{"encoder_arch": "repvgg", "model": "image autoencoder", "dataset": "photos of plants, animals and fungi (iNaturalist)", "train_examples": 155796, "image_size": 48, "crop_scale_min": 0.7, "horizontal_flip": true, "translate": 0.06, "color_jitter": 0.2, "bottleneck": "plain", "downsampling_factor": 4, "encoder_norm": "groupnorm", "encoder_activation": "relu", "encoder_weight_standardization": false, "encoder_padding_mode": "replicate", "encoder_depths": [2, 2, 4, 2], "encoder_kernel_size": 3, "encoder_stem": "deep", "encoder_widths": [64, 128, 256, 512], "loss": "mse", "latent_channels": 16, "decoder_norm": "groupnorm", "decoder_activation": "leaky_relu", "decoder_weight_standardization": true, "decoder_widths": [64, 128, 256], "decoder_blocks_per_level": 1, "decoder_block": "bottleneck", "decoder_attention": false, "decoder_upsampling": "transposed_conv", "init": "kaiming_normal", "residual_init": "none", "optimizer": "adamw", "learning_rate": 0.0016, "beta1": 0.9, "beta2": 0.999, "eps": 1e-08, "max_grad_norm": 3.0, "max_steps": 18100, "batch_size": 128, "epochs": 14.9, "lr_schedule": "cosine", "final_lr_fraction": 0.01, "warmup_steps": 900, "weight_decay": 0.1}
Rows from block 6 of the encoder, named by matrix and row number. Rows with one number belong to one channel. Each number is 128 + 24 x the weight over its row's rms, rounded and kept within 0 to 255. All counts start at 0. After the name is the row's rms in percent of the matrix's.
# c3: 3x3 conv (encoder.blocks.6.c3.weight, 256x256x3x3), inputs 0-19, a 3x3 kernel for each
# c1: pointwise conv (encoder.blocks.6.c1.weight, 256x256x1x1), inputs 0-255
c3.30 097 [126 122 139 122 122 133 133 129 142 118 126 134 124 136 133 123 120 123 111 100 113 106 100  96 110 106 108 112 134 124 121 148 128 119 129 128 153 142 156 134 141 155 172 153 157 132 128 129 129 128 141 137 139 130 139 135 146 126 139 143 158 157 146 112 111 119 106 133 133 127 120 110 128 132 128 116 131 124 129 123 129 123 124 138 126 140 145 147 148 139 143 143 134 130 140 147 138 135 135 137 141 133 129 151 143 150 159 142 130 126 124 130 147 126 125 132 125 119 123 125 109 126 123 117 129 124 129 145 124 111 146 135 124 144 128  96 111 116  96 134 121 110 136 125 153 165 143 166 160 158 137 138 116 122 122 138 124 116 124 130 117 124 125 122 131 123 124 133 128 115 136  99 107 122 113 143 119 135 152 134]
c1.30 089 [119 174  87 152 154 139 135 168 162 138 156 131 155 135 162 128 172 142 158 142 174 137 142 147 143 148 146 121 136 156 154 159 139 139 147 103 137 128 147 133 152 104  94 150 162 136 126 124 144 133 151 109 106 140 145 134  87 119 140 136 148 134 120 146 125 109 130 123 139 155 124 125 168 148 134 118 143 138 120 145  74 130 113 126 101 142 117  73 111 142  88 133 137 138 142  97  96 120 142 125 133 138 103 121 153 120 134  91 202 128 146 142 123 128 154 172 152 146 128 143 121 133 144 129 137 141 203 138 127 146 144 132 148 138 125 100 128 114 131 148 189 146 103 123 164 153 137 116 135 125 126 143 118 124 124 165 123 135 158 150 128 138 127 134 123 126 137 107 139 119 154 142 147 140 124  96 135 126  97 163 154 104 127  85  45 148 109 130 160 136 227 148 138 135 143 136 132 161 122  96 141 144 148 137 134 138 121 131 118 151 103 128 202 137 150 190  97 137 136 125 137 122 228 158 128 128 153  69 135 136  87 157 155 155 143 136  94 158 114 133 150 128 143 134  91 124 136 142 129 143 125 146 133 118 146 130]
c3.31 095 [102 118 119 115 117 136 113 130 117 122 137 139 138 125 133 137 153 146 108 141 135 107 109 152 124 136 130  97  98 105 112 145 109 101 100 107 129 115 119 110 116  97 133 118  96 123 113 135 121 114 128 141 141 154 133 132 132 120 110  86 134  97  97 112 115 121 113 110 115 124 127 126  95 110  71  70  95  73 102  84  94 124 138 122 117 123 101 128 129 128  87  92  61  61 120  45  92  90  85 100  96  72 100 136  91 111 111  89 101 107  74 106 134  75  86  93  96 110 119 110  95 100 107 120 108 124 154 163 132 163 162 123 132 117 136 119 126 113 105 109 110 127 110 125 139 140 149 135 101 153 141 137 126 133 125 138 126 105 120 134 123 124 115 123 116 101 104 114 115 118 131  90 122 106  95 126  96 104 126 133]
c1.31 109 [102 141  86 155 171 121 154 125 180 180 224 201 207 145 153 154 119 149 162 168 159 136 200 174 150 134 167 145 140 204 163 132 137 106 118 132 145 126 140 130 116 127 154 130 215 115 130 120 123 137 121 128 126 128 122 151 193 128 130 135 126 134 117 141 125 122 166 136 121 129 123 129 123 124 117 141 142 123 128 127 133 130 121 124 119 145 126 117 159 135 117 133 125 128 107 150 127 150 120 140 117 120 130 135 137 116 126 123 147 133 133 124 147 139 108 155 151 147 138 145 119 128 167 123 127 126 160 131 137 125 137 108 128 122 129 127 119 162 140  95 147 127 154 113 141 145 129 135 161 131 170 144 114 133 127 136 161 143 124 126 142 142 134 119 118 139 114 133 134 141 144 170 155 136 143 113 117 162 147 131 136 141 133 130 143 132 127 134 127 141 165 200 123 130 128 143 124 106 112 146 132 137 141 130 143 122 127 124 124 177 127 122 173 114 107 136 126 124 106 134 131 134 181 169 124 128 150  64 191 139 144 150 125 146 147 192  99 143 115 118  99 220 119 121 136 128 124 190 143 146 140 147 147 129 120 120]
c3.32 048 [134 138 132 118 148 139 145 124 135 113 118 117 124 116 124 117 130 104 132 113 117 130 132 141 113 127 119 142 166 142 142 165 149 136 144 142 108 101 103 121 121  98 107 114 130 134 119 146 124 142 143 135 135 124 113 114 116 128 118 116 145 127 118 138 138 131 152 124 125 136 132 128 127 126 140 144 144 127 133 146 129 108 104 106 102 135 110  96  97  87 155 172 142 170 198 165 149 162 161 142 151 132 139 145 116 123 133 127 146 145 128 127 155 149 137 161 127 122 127 130 125 140 141 123 124 140 116 127 125  86 153 131 133 143 138 135 126 115 138 130 155 111 117 107  79  71 102  78 119  51  88  76 114 124 116 128 129 150 142 135 124 143 137 139 142 140 117 139 148 129 130 134 134 117 117 174 137 129 145 128]
c1.32 059 [ 91  98  97 156 106 143 128 128 110 120 127  89 122  98 154 107 120 163 154 129  97 129 148 127 115 125 123 130 152 135 131 113 145 143 108 119 123 135 106 139 132 121 120 136  80  85 158 120 117 113 122 137 138 107 122 134  97 109 129 139 115 128 124 110 130 128 139 142 118 145 119 123 124 127 154 138 123 140 144 147 149 138 126 124 137 128 131 138 139 128 159 160 121 142 184 142 115  94 132 129 131 122 151 127 110 131 164 139 132 138 120 116 135 117 102 148  87 113 110 137 130 141  71 126 138 144 181 122 136 121 158 137 140 149 142 175 171 124 110 131 152 119 136 172 115 128 126 125 139 121 151 158 131 130 137 107 156 156 138 142 140 118 116  91 198 136 116 128 137 114 142 113 141 119 126 144  15 125 135 119 101 103 187 155 170 145 154 134 101 158 221 174 133 152 132 131 147  91 132 164 118 137 141  99 135 145  77 126 145 113 151 135  68 143 134 148 106 143 146 107 149 128  55 116 144 114 146 134 131 112  34 141  81 157 111 120 134  73 136 112  55 106 135 150 128 152 133 145 132 128 124 144 121 123 136 168]
c3.33 096 [118 115 120 120  86 108 116 108 102 117 122 127 108 121 115 115 100 106 123 126 123 120 102 100 116 127 111 144 157 151 132 142 141 121 114 128 121 120 127 108  85 139 115 129 133 109 104 103 100 102 118 100 105  99 128 110 113 117  88 120 119 104  97 123 117 112 119 123 111 118 106 108  96 104 103  96  87 146  94 105 140 151 158 166 160 156 188 162 148 159 115 115 126 120 140 181 121 120 142 143 148 144 141 148 148 159 148 140 157 175 168 157 179 206 150 147 157 142 138 134 132 132 139 145 153 151 148 146 137 150  61 137 148 109 147 135 136 128 154 139 159 140 130 146  62  59  58  32  54  46  26  27  58  87  93  90  84 100  89  93  99  92 123 104 118 111 122 129 121 116 110 153 146 145 148 144 130 152 139 132]
c1.33 132 [141 169 151 134  97 130  97 132 112  96 135  94 129 123 101 126 186 129 125 109 128 136 155 132 125 142 113 145 117 126 120 137 112 118 126 140 127 129 142 119 169 114 141 134  44 138  98 108 124 113 105 113 130 143 132  79 131 143 117 137 179 129  99 159 124 131 119 124 111 133 104 124 175 128 122 122 124 128 146 122 132 116 115 132 121 124 139  94  90 128 138 109 111 142  83 112 124 131 142 145 126 129 105 130 143 128 125 126 148 148 125 128 145 142 126  84 183 115 131 101 131 149 144 137 126 177 131 148 119 129 153 103  56 115  80   0 134  59 150 179 148 113 100  29 116 110 128 101 102 123  75 122 135 164 128 127  86 127 132 118 149 121 128 137 124 121 140 113 121 122 123 113 117 139 112 140 145 138 154 128 115 141 136 147 142 109 116 101 138 106 137 116 117 132 127 114 133 135 105 109 137 131 134 161 130 123 133 126 129 158 115 123 106 146 131 205 147 135  50 127 116 134  93 125 131 140 152 172 113 135 126 120 148 116 140 109 150 115 112 135 172  99 113 137 168 133 125 115 146 106 100 133 114 118 154 144]
c3.34 072 [140 138 138 148 114 135 141 141 146 114 120 114 112 105 114 119 103 125 155 161 145 161 150 181 118 188 132 112 119  90 122 132 118 115  87 112 125 119 149 118 122 115 114  95 134 140 120 142 120 113 133 133 135 136 153 121 143 118  98 118 127 115 134 128 142 139 131 126 122 131 124 126 182 157 188 169 134 165 160 141 174 114 128 127 100 120 119 101 121  91 130 136 162 135 145 130 125 117 134 115 117 118 120 118 105 115  95 112 128 153 131 139 151 133 121  96 120 134 122 139 135 111 142 135 128 122 135 143 143 142 108 130 119 123 119 144 149 160 158 126 138 145 147 142 133  99 143  83  87  86 121  79 131 120 131 128 121 118 123 135 138 132 154 149 147 148 120 140 147 159 141 124  91 106 104 115 102 111  92 112]
c1.34 092 [120 109 104 134 125 119 130 153 139 120 132 132 131 103 119 156 119 142 120 178 128 113 126 123 115 113 149  95 120 134 134 129 126 127 119 116 141 137 126 136 128 143  91 145 147  73 110 131 128 107 145 157 126 131 142 163 126 134 130 102  72 120 147  66 142 132 128 148 162 122 166 148  96 135 152 133 144 124 112 129 137 130 148 121 114 135 132 159 140 142 152 127 138 113 153 143  78  83  94 149 157 153 126 130 124 126 113 125  84 108 126 130 103 142  96 148  74 114 111 135 139 120 126 123 141  91 105 115 135 119 144 129 189 132 145 229 142 180 132  92 133 152 143 186 143 142 109 180 149 151 164 128 150 128 144  92 148 156 130 121 144 111 138 127  58 128 125 125 116 143 129 118 132 124 129 130 207  89 131 128 114 111 154 141  37 145 129 131 143 143 106  71 125 132 129 134 169 104 123 107 102 123 126 115 107 144  26 140 128 103 128 102  99 135 109 113 107 147 162 131 127 123  93 114 118  89 134  94 147 134 146 116 117 123 107 127 118  99 147  92 115 112 159 131 101 154 120 107  98 120 110 121 148 118  99 123]
c3.35 079 [159 162 150 148 129 177 177 144 155 133 124 134 135 106 118 129 127 135 158 141 151 169 143 186 134 163 145 117 118 101 124 139 125 122 129 113 116 133 136  94 118 112  82 106 126 137 126 131 127 138 139 121 136 128 128 126 147 126 113 122 106 117 129 144 130 139 132 139 134 140 121 126 178 194 195 164 142 164 158 204 165 113 125 127  97 113 122  94  96 111 146 167 163 147 165 134 130 152 150 119 128 141 104 122 108 104 101 116 155 168 146 160 156 144 134 162 137 142 141 151 130 129 155 134 126 134 107 122 130 113 116 124  92 112 101 152 162 163 151 142 154 142 140 145 154 112 165 124 130  98 177 149 176 120 133 136 111 139 141 128 128 132 152 151 150 172 159 161 148 165 153  93  89  67  65 140  80  90  75  94]
c1.35 102 [139 112 104 149 143 125 138 142 138 127 137 137 150 114 141 113 112 149 145 163 118 124 125 111 132 108 128  96 111 139 128 144 148 124 148 122 129 123 129 165 141 144 110 130 157  90 158 125 146 123 160 110 121 133 118 134 122 129 105 144  58 129 175  60 127 121 141 131 153 148 148 140 111  96 166 139 120 132 120 146 161 140 142 130 132 138 124 157 199 154 118 152 152 104 135 153 111 103 123 154 119 135 127 120 129 145 108 109  93 104 114 125 115 143 130 139  70 117  93 106 135 120 118 138 130 114 116 142 119 115 134 140 165 127 150 195 155 180  81 117 128 152 158 191 112 150 136 163 128 148 167 141 124 122 148  95 154 131 147 147 113 120 137 120  73 134 108 132 106 144 124 131 130 105 130 137 120  73 122 141 108 115 157 123   0 130 113 120 131 155 134 119 131 133 127 141 133 124 109  79 128 126 111 113  88 125  80 130 137 119 124 119  97 128 108 124  85 130 150 153 115 121  83 113 131  94 123 110 127 137 135 105 104 117  97 123 112 155 145  79  69 132 162 113  48 121 105 112 111 132 152 131 150 125  97  98]
c3.36 046 [137 156 123 136 132 134 143 128 140 136 143 118 125 128 129 144 129 131 113 125 135 128 127 152 136 159 134 144 154 144 132 128 131 136 139 144 138 135 115 121 157 136 121 138 141 144 138 140 132 160 146 133 168 119 118 123 133 117 158 143 127 147 138 123 137 116 126 109 121 135 137 131 126 115 147 150 113 144 143 141 159 102 135 145  92 140 154 108 151 150 142 131 142 140 164 127 142 160 131  83  90 100  97 120  89  98 130  95  98  81  97  83  96  96 141 143 115 115 138 113 121 106 130 114 122 127 122 132 136  93 129 108 129 116 138 113  93 111 114 122 121 136 138 120 140 113 122 115 152 118 114 140 134 148 123 145 120 163 122 121 142 120 134 145 143 129 137 124 128 125 126 121 129 122 120 114 122 128 120 123]
c1.36 048 [121 134  84 133 132 136 122  88  92  84 114  75 108 123  93 132 147 157 128 124 124 112 139 108 105 130 114 134 123 124 151 120 130  97 143  98 126 131 108 135  96 133 131 132  90 120 120  94 136 118  99 117 139 126 105 141 123 114 148 146 115 104 111 189 110 130 112 139 102 120 109 143 156 111 138 164 117 116 188 114 161 113 135 128 133 152 139 142 108 140 102 129 149 124  75 117  88 122 154 148 131 178 142 167 128 128  87 114 111 145 119 141  85 125 135 125 131 155 114 121 116 122 126 144 114 132 168 128 155 150  97  92  93  96 131  90 139 111 129 159 146 112 108 100 138 129 143 142 157 146 126 129 117 145 124 142 112 158 153 147 109 112 113 148 115 159 158 150 144 140 149 112 153 121 148 150 194 147 109 105 133 105 153 112  48  97 111 140 145 122 120 185 140 133 176 136 144 235 155 117 143 125 120 167  89 146 107 129 128 145 148 131 147 137 122 164 143 163  99  88 115 155 152 102 137 143 118 122  93 131 117 120 184 134 149 117  94 124 103 111 165 151 164 134 125 156 154 137 130 150  50 128 126 101 154 110]
c3.37 044 [122 124 134 139 137 137 129 139 151 124 130 125 113 145 140 127 130 137 112 129 107 130 122 131 121 131 113 128 118 122  95 130 169 150 145 143 175 178 155 176 123 181 196 212 168 133 129 118 116 119 102 134 139 131 128 162 125 111 129 135 164 158 136 106 129 123 118 101 125 126 124 139 133 156 145 127 102 154 153 161 160 143 162 129 160 127 157 200 162 168 130 143 125 129  99 154 156 154 137 171 143 147 162 110 153 171 175 148 118 118 134 150  98 142 158 151 145 103 112 118  98  87  90  94 107 101  70 119 133 114 112 116 126 151 135 119 113 124 109 104 116 163 135 134 107  81  88 129 114 131 112 115 115 140 137 142 151 132 122 127 139 147 122 114 133 133 120 135 141 153 130 122 153 161 141 119 192 135 169 141]
c1.37 052 [137 141 122 149 132 100 123 103 107 139 132 120 128  76 111 136 102 116 160 117 126 118  97 124 130 151 111 114 124 118 111 155 121 129 130 157 128 118 152 162 154 160 200 142 157 120 152 164  88 142 117 148 139 143 150 163 126 181 139 141 166 149 126 131 144 104 144 129 154 119 106 117 113 100 100 128 162 129 125 148 133 129 127 164 124 110  34 142 143 146  69 121 115 117  87 109 153 132 135 146 131 114 133 153 118 153 134 124 167 139 118 135 154 133 129 151 113 148 140 123 119 130  76 140 122  86 145 148 127 103 179 136 117  87 113 127 107 119 173 114 178 152 136 121 126 107 103 141 142 133 142 133 160 106 117 177 112 145 129 150 130 147 129 156 187 152 127 123 112 128 146 138 155 136 123 133 132 140 100 129 160 137 120 135 101 155 129  88 144 131 151 195 141 134 113 131 110 142 139 199 112 134  87 134 141 121 103 128 154 104 146 142 167 137 118 140 116 149 130 135 107 119 130 131  97 125 145 122 159 123 160 125 177 176 122 142 132 197 143 147  18 161 137 121 120 132 122  99 110 134 117 130 124 117 141 173]
c3.38 067 [133 116 136 133 124 116 136 125 135 126 139 131 120  98 146 130 127 120 125 118 130  79 133 101 140 118 114  93 120 109  83 111 130  97 116 108 175 182 175 157 120 190 138 157 146 129 115 105 129 128 108 113 126 114 126 102  84 119  86 123  94 111  92 122 113 120 135 123 130 131 126 121  89 148 110  86 101 163  95  85 118 154 129 133 127 103 132 111  92 106 142 177 161 150 111 181 132 121 136 117 127 121 154 118 179 132 113 101 136 130 162 146 126 164 141 136 142 117 119 112 110 109 114 129 120 137 108 142 152 112 101 159 138 151 153 155 100 144 117 106 139 120 114 103 118 155 101 180 186 188 122 144 138 122 108 119 117 146 108 122 129 114 135 128 127 134 122 127 131 133 134 110 129 122 110  84 126  66  94 102]
c1.38 060 [123 121  97 107 114 126 119 112 124 154 122 130 134 139 124 120 132 138 119 121 137 150 145 146 145 114 113 135 101 137 116  83 149 144 125 106 106 140 131 123 175 131 135 154 123 159 169 126 118 139 130 124 154 185 143 142 122 126 140 165 139 138 127 123 116 107 159  75  90 114 101 110 123 121 175 131 100 154 121 112 107 124 126 155 102 165 125 113 104 123 144 114 140 142  80 107 126 131 188 104 126 128 139 136 137 120 107 151 198 133 117 108 126 150 154 136 145 179 113 148 117 145 129  85 115 122 180 136 145 150 127 112 127 161 130 150 146 141 160 138  76 147 134 113 121 135 138 129 135 112 143 121 123 151 116 157 149 116 119 127  89 107 116 125 132 115 122 150 121 138 118 134 141 126 140 105 109 148 187 108 121 119  93 173 147 126  99 123 103 142  88 128 149 114 140  99 141  41 158  13 139 141 137 160 128 131  75 101 124 115 136 165 124 124 147 147 134 165 133 121 124 131 195 144 116 136 131 212 151 134 106 156 113 158 177 152 123 148 129 110 146 173 109 110 114 162 156 118 133  98 159 114 115 148 148 113]
c3.39 055 [134 150 140 118 155 153 145 138 136 144 121 119 141 138 138 143 126 136 157 168 158 170 168 151 148 183 158 135 142 114 117 180 159 127 153 138 107 139 147 140 124 160 115 120 154 140 112 135 131 131 138 160 137 141 138 108 143 152  92 134 131 116 139 111 134 131 111 132 124 140 139 129 181 125 128 163  95 142 145 155 104 129 116 130 110  93 126  85  79 121 131 101 140 111 130 145 108 109 123 148 129 139 137 122 112 110  94 117 139 131 134 161 186 120 101 128 117 146 110 133 133 123 127 109 127 129 122 144 140 160 143 129 129 146 142 131 128 132 140 126 146 110 125 137 163 202 192 138 149 132 220 135 196 138 116 139 134 116 132 140 126 141 114 126 137 131 135 161 123 147 136 112  99  97  93 149 143 127  89 113]
c1.39 069 [129 117 145 162 132 126 152 172 121 123 107 146 140 126 141 130 100 125 146 147 149 123 114 156 114  99 137 122  98 137 126 128 121 125 143 156  99 139 123 147 109 130  70 132  91  95 103 106 136 112 104  96 134  87 133 140 106 154 114 119 135 143 155  73 146 131 151 127 133 123 129 143 119 133 173 136 118 136 120 112 148 121 118 161 144 140 146 154 163 146 135 151 130 151  46 142 114 127 122 138 108 138  98 139 119 124 121 122 113 119 130 136 135 115 132 123  93  96 131 128 124 119 122 133 142  95 102 125  92  90 148 133 158 108 143 220 149 169  98 129 123 121 120 181 106 121 148 132 112 161 169 121 141 103 121  54 164 105 118 152 114 118 129 121  92 147 135 131 128 129 134 124 136 116 104 153   0 138 155 121  77 135 120 135 160 135 115 132 133 134 137 121 148 164 134 141 149 107  78 151 124 116 129 107 109 124  74 110 102 172 128 122 105 139 146 150  94 133 162 154 125 118  92 108 111  97  95 143 139 139  96 108  93 141 137 116 130 100 149 113  53 151 125 138 140 127 117 126 136 150 149  96 152 129 112 127]
c3.40 098 [ 96 107 106 114  91 122 104 117  96 107 102  93 117 111 102  96  94 100  72  89  68  87  91 109  43  76  66 122 123 116 123 135 102 112 105 108  99  95  82  91  77  51 115  85  90 110 110  98 106 105 103 119 116 114 118  87  82  84  63  37 108  87  92 123 108 115 116 102 109 128 108 116  99  93 100  76  59  70  92  73  83 111 105  77  94  85  48 116  81  92 102  97  86  79  95  67 110  96  92 120 105 103 114 103  76 116  99  96 115 119  99 113 100  62 107  91  79 109 124 122 108 104 107 125 126 114 135 113 118 149 111 123 127 104 122 126 121 108 121 106  98 120 104  96 108 100 103  96  59  81 110  76  90 116 112  98 107 123 103 125 117 110 122 105 120 117 105  98 118 115 116 106  97 101  87 111  94 114 109 119]
c1.40 114 [125  82  75 127 129 123 131 135  94 136 109 125 108 112 141 121  74 150 127 158 130 104 110 115 157  76 135  91 140 124 141 140 157 136 128  98 156 107 133 147 133 146  86 134 132 170 167 155 135 138 138 153 127 128 128 167 168 121 153 124 118  90 151 141 133 126 142 132 127 125 124 128  65 125 134 119 113 138 113 136 113 141 129  87 113 129 115 148 119 107 124 136 141 125 119 128  83  99 110 143 118 150 123 122 137 121 112 139 130 161 136 122 146 137 124  78  59 117 131 129 133 129 116 135 126  91 152 131 130 136 145 142 211 138 129 199 173 199 142 113 142 163 151 223 155 154 137 158 157 159 195 144 138 109 145 131 171 143 126 157 135 119 126 116 147 134 111 163 111 144 124 137 137 131 141 152 167  89 138 128 133 110 126 200 110 128 139 134 107 140 122 106 124 139 132 142 148 138 125  68 118 139 150  96 135 123 143 130 145 135 142 143 188 136 123 119 112 139 155 137 140 138 143 135 126  95 137 136 130 164 176 137 108 138 146 134 159 155 156  96 124 131 138  92  83 145 134 137  80 143 137 144 162 154 122 128]
c3.41 070 [135 132 136 165 124 136 160 143 148 155 118 133 107  82 122 139 104 130 122 127 157 119 165 120 128 133 108 133  94 107  67  88 112 122 113 105 129 172 153 186 137 148 155 148 131 137 141 136 145 135 125 149 133 135  99 109 108 124 143 109 114 127 124 133 100 124 109 129 120 135 146 148 114 155 130 101 123 124 103 105 121 120 138 128 103 113 142 114 136 115 135 160 149 119 101 137 123 141 134 102 114 114 118 122 139 108 120  77 139 111 146  92  85 139 122 138 144 140 116 121 112 134 116 131 109 143 163 107 145  97 117 132 147 146 132 111 100 108  81 114 118 132 128 108 137 141 111  84 220 141 122 208 120 138 134 123 138 138 137 139 124 130 123 125 131 139  90 106 123 121 126 116 100 114 140 124 112 117 127 117]
c1.41 062 [111  89 137 100 131 140 128 159 141 113 110 138 112 144 117 119 151 124 124 132 130 141 140  85 148 114 156 156 100 101 128 117 107 132 155 134 120 134 116 121  52 128 114 121 132 160 131  92 161 145 146 151 140 116 155 110  72 135 157 145 125 126 117 135 129 140 122 128 129 149  80 141 114 126 140 146 132 110 138 100  97 108 143 131 125 144 187 169  91 154 102 151 108 151  94 121 121 137 174 145 191 116 115 133 164  85 145 132 169 125 133 116  84 114 129 130 142 171 129 146 116 135  86 145 134 171 181 155  95 151 125 127 113  96 101 101 141 119 175 164 135 119 115 117 145 133 132 113 127 104  95 101 157 114 150 168 107  91 121  91  98 148 102 118 137 128 155  93 126 148 146 136  72 125 119 164  72 133 135 165 146 120 150 124 130 129  98 127 134 114 117  34 135 133 100 117 157 143 165 145 142 133 154 158 113  97 155 111 129 112  83 131 165 190 118 134  90 116 119 155 137 132 136 130 111 143 152 129 110 128 168 114 101 128 128 119  97 159 125 108 192 138 123 119 100 149 146 111 146 130 144 126 127 142 162 151]
c3.42 103 [133 121 131 140 124 125 131 124 125 132 114 137 124 137 149 133 123 135 112 108 119 106  97 106  93  77 105 105 131 136 116 137 152 122 154 132 147 150 148 147 123 134 170 160 154 148 115 131 133 121 117 144 131 117 126 125 118 120 133 121 133 136 112 130 121 124 126 126 134 138 140 136 109 131 136 108 125 133 129 132 135 154 129 131 142 124 123 145 146 134 153 140 153 132 117 141 167 140 151 157 139 148 147 141 158 166 166 142 117 126 139 127 121 143 132 136 130 136 128 127 129 121 128 128 134 138 124 124 125 121 130 136 133 149 135 126 111 130 109 124 123 125 131 107 122 120 111 144 135 127 116 149 112 141 141 145 138 132 141 145 137 133 129 126 136 130 115 137 133 122 134 130 131 123 134 126 132 138 160 150]
c1.42 097 [157 135 137 121 113 134 140 132 142 146 126 146 136 130 124 142 123 149 119 147 126 144 148 141 174 133 131 131 136 120 141 141 146 154 124 111 121 110 136 114 122 115 119 133  68 228 124 137 119 117 137 138 107 130 104 129 128 141 146 161 153 139 133 180 108 124 132 123 125 137 107  92 132 123 131 139 144 118 116 119 101 111 127 163  88 127  97 140 114 155 126 133 115 148 162  95 119 145 149 145 132  98 106 138 144 113 116 119 188 139 133 105 133 139 139  97 124 147 110 136 123 144 133 114 129 106 188 140 148 151 143 118 149 150 110 153 104 132 151 146 147 129 140 150 142 152 126 138 134 132 127 126 166 127 121 227 145 137 130 131 145 143 111 141 193 151 115 135 129 124 112 117 125 124 133 109 151 124 135 133 124 157 119 166   0 142 115 118 136 126 221  98 114 133 119 141 104 123 183  85 144 124 148 116 130 136 112 129 152 122 134 160 194 121 135 174 123 120 112 160 140 149 164 116 124 151 140  93 118  89 171 155 133 139 139 128 157 159 134 150 182 138 118 113 110 144 175 148 126 139 145 124 137 116 140 125]
c3.43 039 [131 107  97 129 120  99 102 120 131 122 137 139 139 136 147 132 101 132 126 122 114 122  69 131 105 109 136 132 115 116  81 124  86 114 107 125 138 136 122 156 134 121 148 141 132 110  91 106 116 121 126 121 120 114 141 113  95 119 110 130 108 128  99 135 104 109 108 134 123 145 137 147 145 120 123 117 141 156 123 126 118 108 108 120 117 118 131 139 137 119 156 136 142 151 178 152 146 129 135  96  90  89 126 136 107 140 120 120 139 165 135 141 165 177 141 144 142 110 103 129 106 133 134 147 137 127 103 125 108  93 144 143 132 128 126 145 141 137 154 168 150 136 129 135 132 145 141 162 117 139 130 143 154 128 132 133 120  85 122 129 143 120 123 148 136 122 166 138 130 142 133 138 123 126 140 203 135 135 132 121]
c1.43 049 [120 116 101 146 111 120 100 127 120 145  92 111 144  90  92 112 157 112 116 151 149 113 113 132 126 198 114 122  96 123 125 170 159 106 110 180 139 135 154 134 120 168 138 129 122 126 133 122 135 103 116 128  79 170 147 110 109 137 147 139 101 128 113 115 126 156 126 152 142 148 131 137 133 166 149 171 138 123 155 100 104 150 129 112 131 131 108 159 107 135 114 156 127 121 146 123 132 121 134 136 147 116 136 101 154 145 117 164 105 147 157 121 132 144 127  86 110 149 142 114  89 132 163 134 122 134 142 143 135 118 119 109  96 138 122   9 131  46 172 138 149 100 112  90  85 150 150 117 127 125  97 126 113 139 125 137 140 109 161 115 138 108 168 170 123 181 111 151 129 130 122 155 121 159 149 140 164 116 120 170 133 128 154 150 114 159  78 133 133 122 153 231 140 158 115  97 134 130 153 161 145 142 148 135 140 156 144 141 126 115 132 137  70 122  98 148 143 142  89 114 128 134 119 125 121 114 126 142 142 132 104 137 169 146 121 139 140 131 133 131 125 176 135 125 108 158 122 111 149 168  96 148 147 102 170 129]
c3.44 117 [126 119 118 127 124 120 131 125 128 137 123 143 136 131 164 128 118 130 127 137 131 129 124 132 140 126 129 105 112 123  93  98 119 109 129 133 120 126 116 122 131 114 127 152 130 122 119 131 123 130 119 130 129 130 133 132 124 111 136 129 122 153 124 134 130 130 131 115 136 142 144 129 108 122 132  85 124 129 123 141 146 127 124 111 116 142  99 132 141 117 151 124 160 106 115  99 158 143 169 164 150 150 153 151 158 169 193 149 154 123 147 149 123 114 149 146 150 133 128 128 120 121 121 142 138 133 137 123 136 126 121 133 134 149 131 138 120 120 114 125 116 142 143 133 190 170 181 206 143 181 188 173 145 125 123 119 124 136 123 119 131 127 130 101 123 113 117 109 127 118 121 131 134 121 129 140 104 133 156 127]
c1.44 099 [156 139 153 126 127 139 161 147 144 148 110 159 111 137 107 140 158 143 109 164 122 128 128 150 177 138 135 132 173 117 125 116 130 135 150 105 126 133 148 129 112 140 158 105 118 203 129 148 142 123 152 160 106 130 140 166 142 153 170  70 156 137 148 144 114 133 167  97 133 125  79 135  98  78 127 125 126 127 101 119 135 117 130 189 144  91 125 122 159 119 103 100 128 114 153 136 140 144  89 158 119 124 111 126 140 125 136 136 162 143 119 112 157 143 120  90 139 131 137 142 107 112 161 120 118  66  62 147 144 176 172 137 160 160 119 129 144 169 185 125 155 151 129 157 138 121 135 148 139 156 142 117 153 152 147 225 128 149 133 126 116 107 126 107 128 153 114 146 111 146 116 129 141 138 121 146 167 124 146 113 143 140  87 178 110 151 120 130  93 138  87 122 137 114 150 132  88 151 168 107 120 127 123 140 118 142 135 128 145 104 132 113 180 145 104 158 132 146 125 142 130 145 165 117 125 113 122 134 139 141 164 118 138 153 152 159 159 193 111 151 136 156 114 119 108 160 157 158  70 149 153 162 125 143 138 115]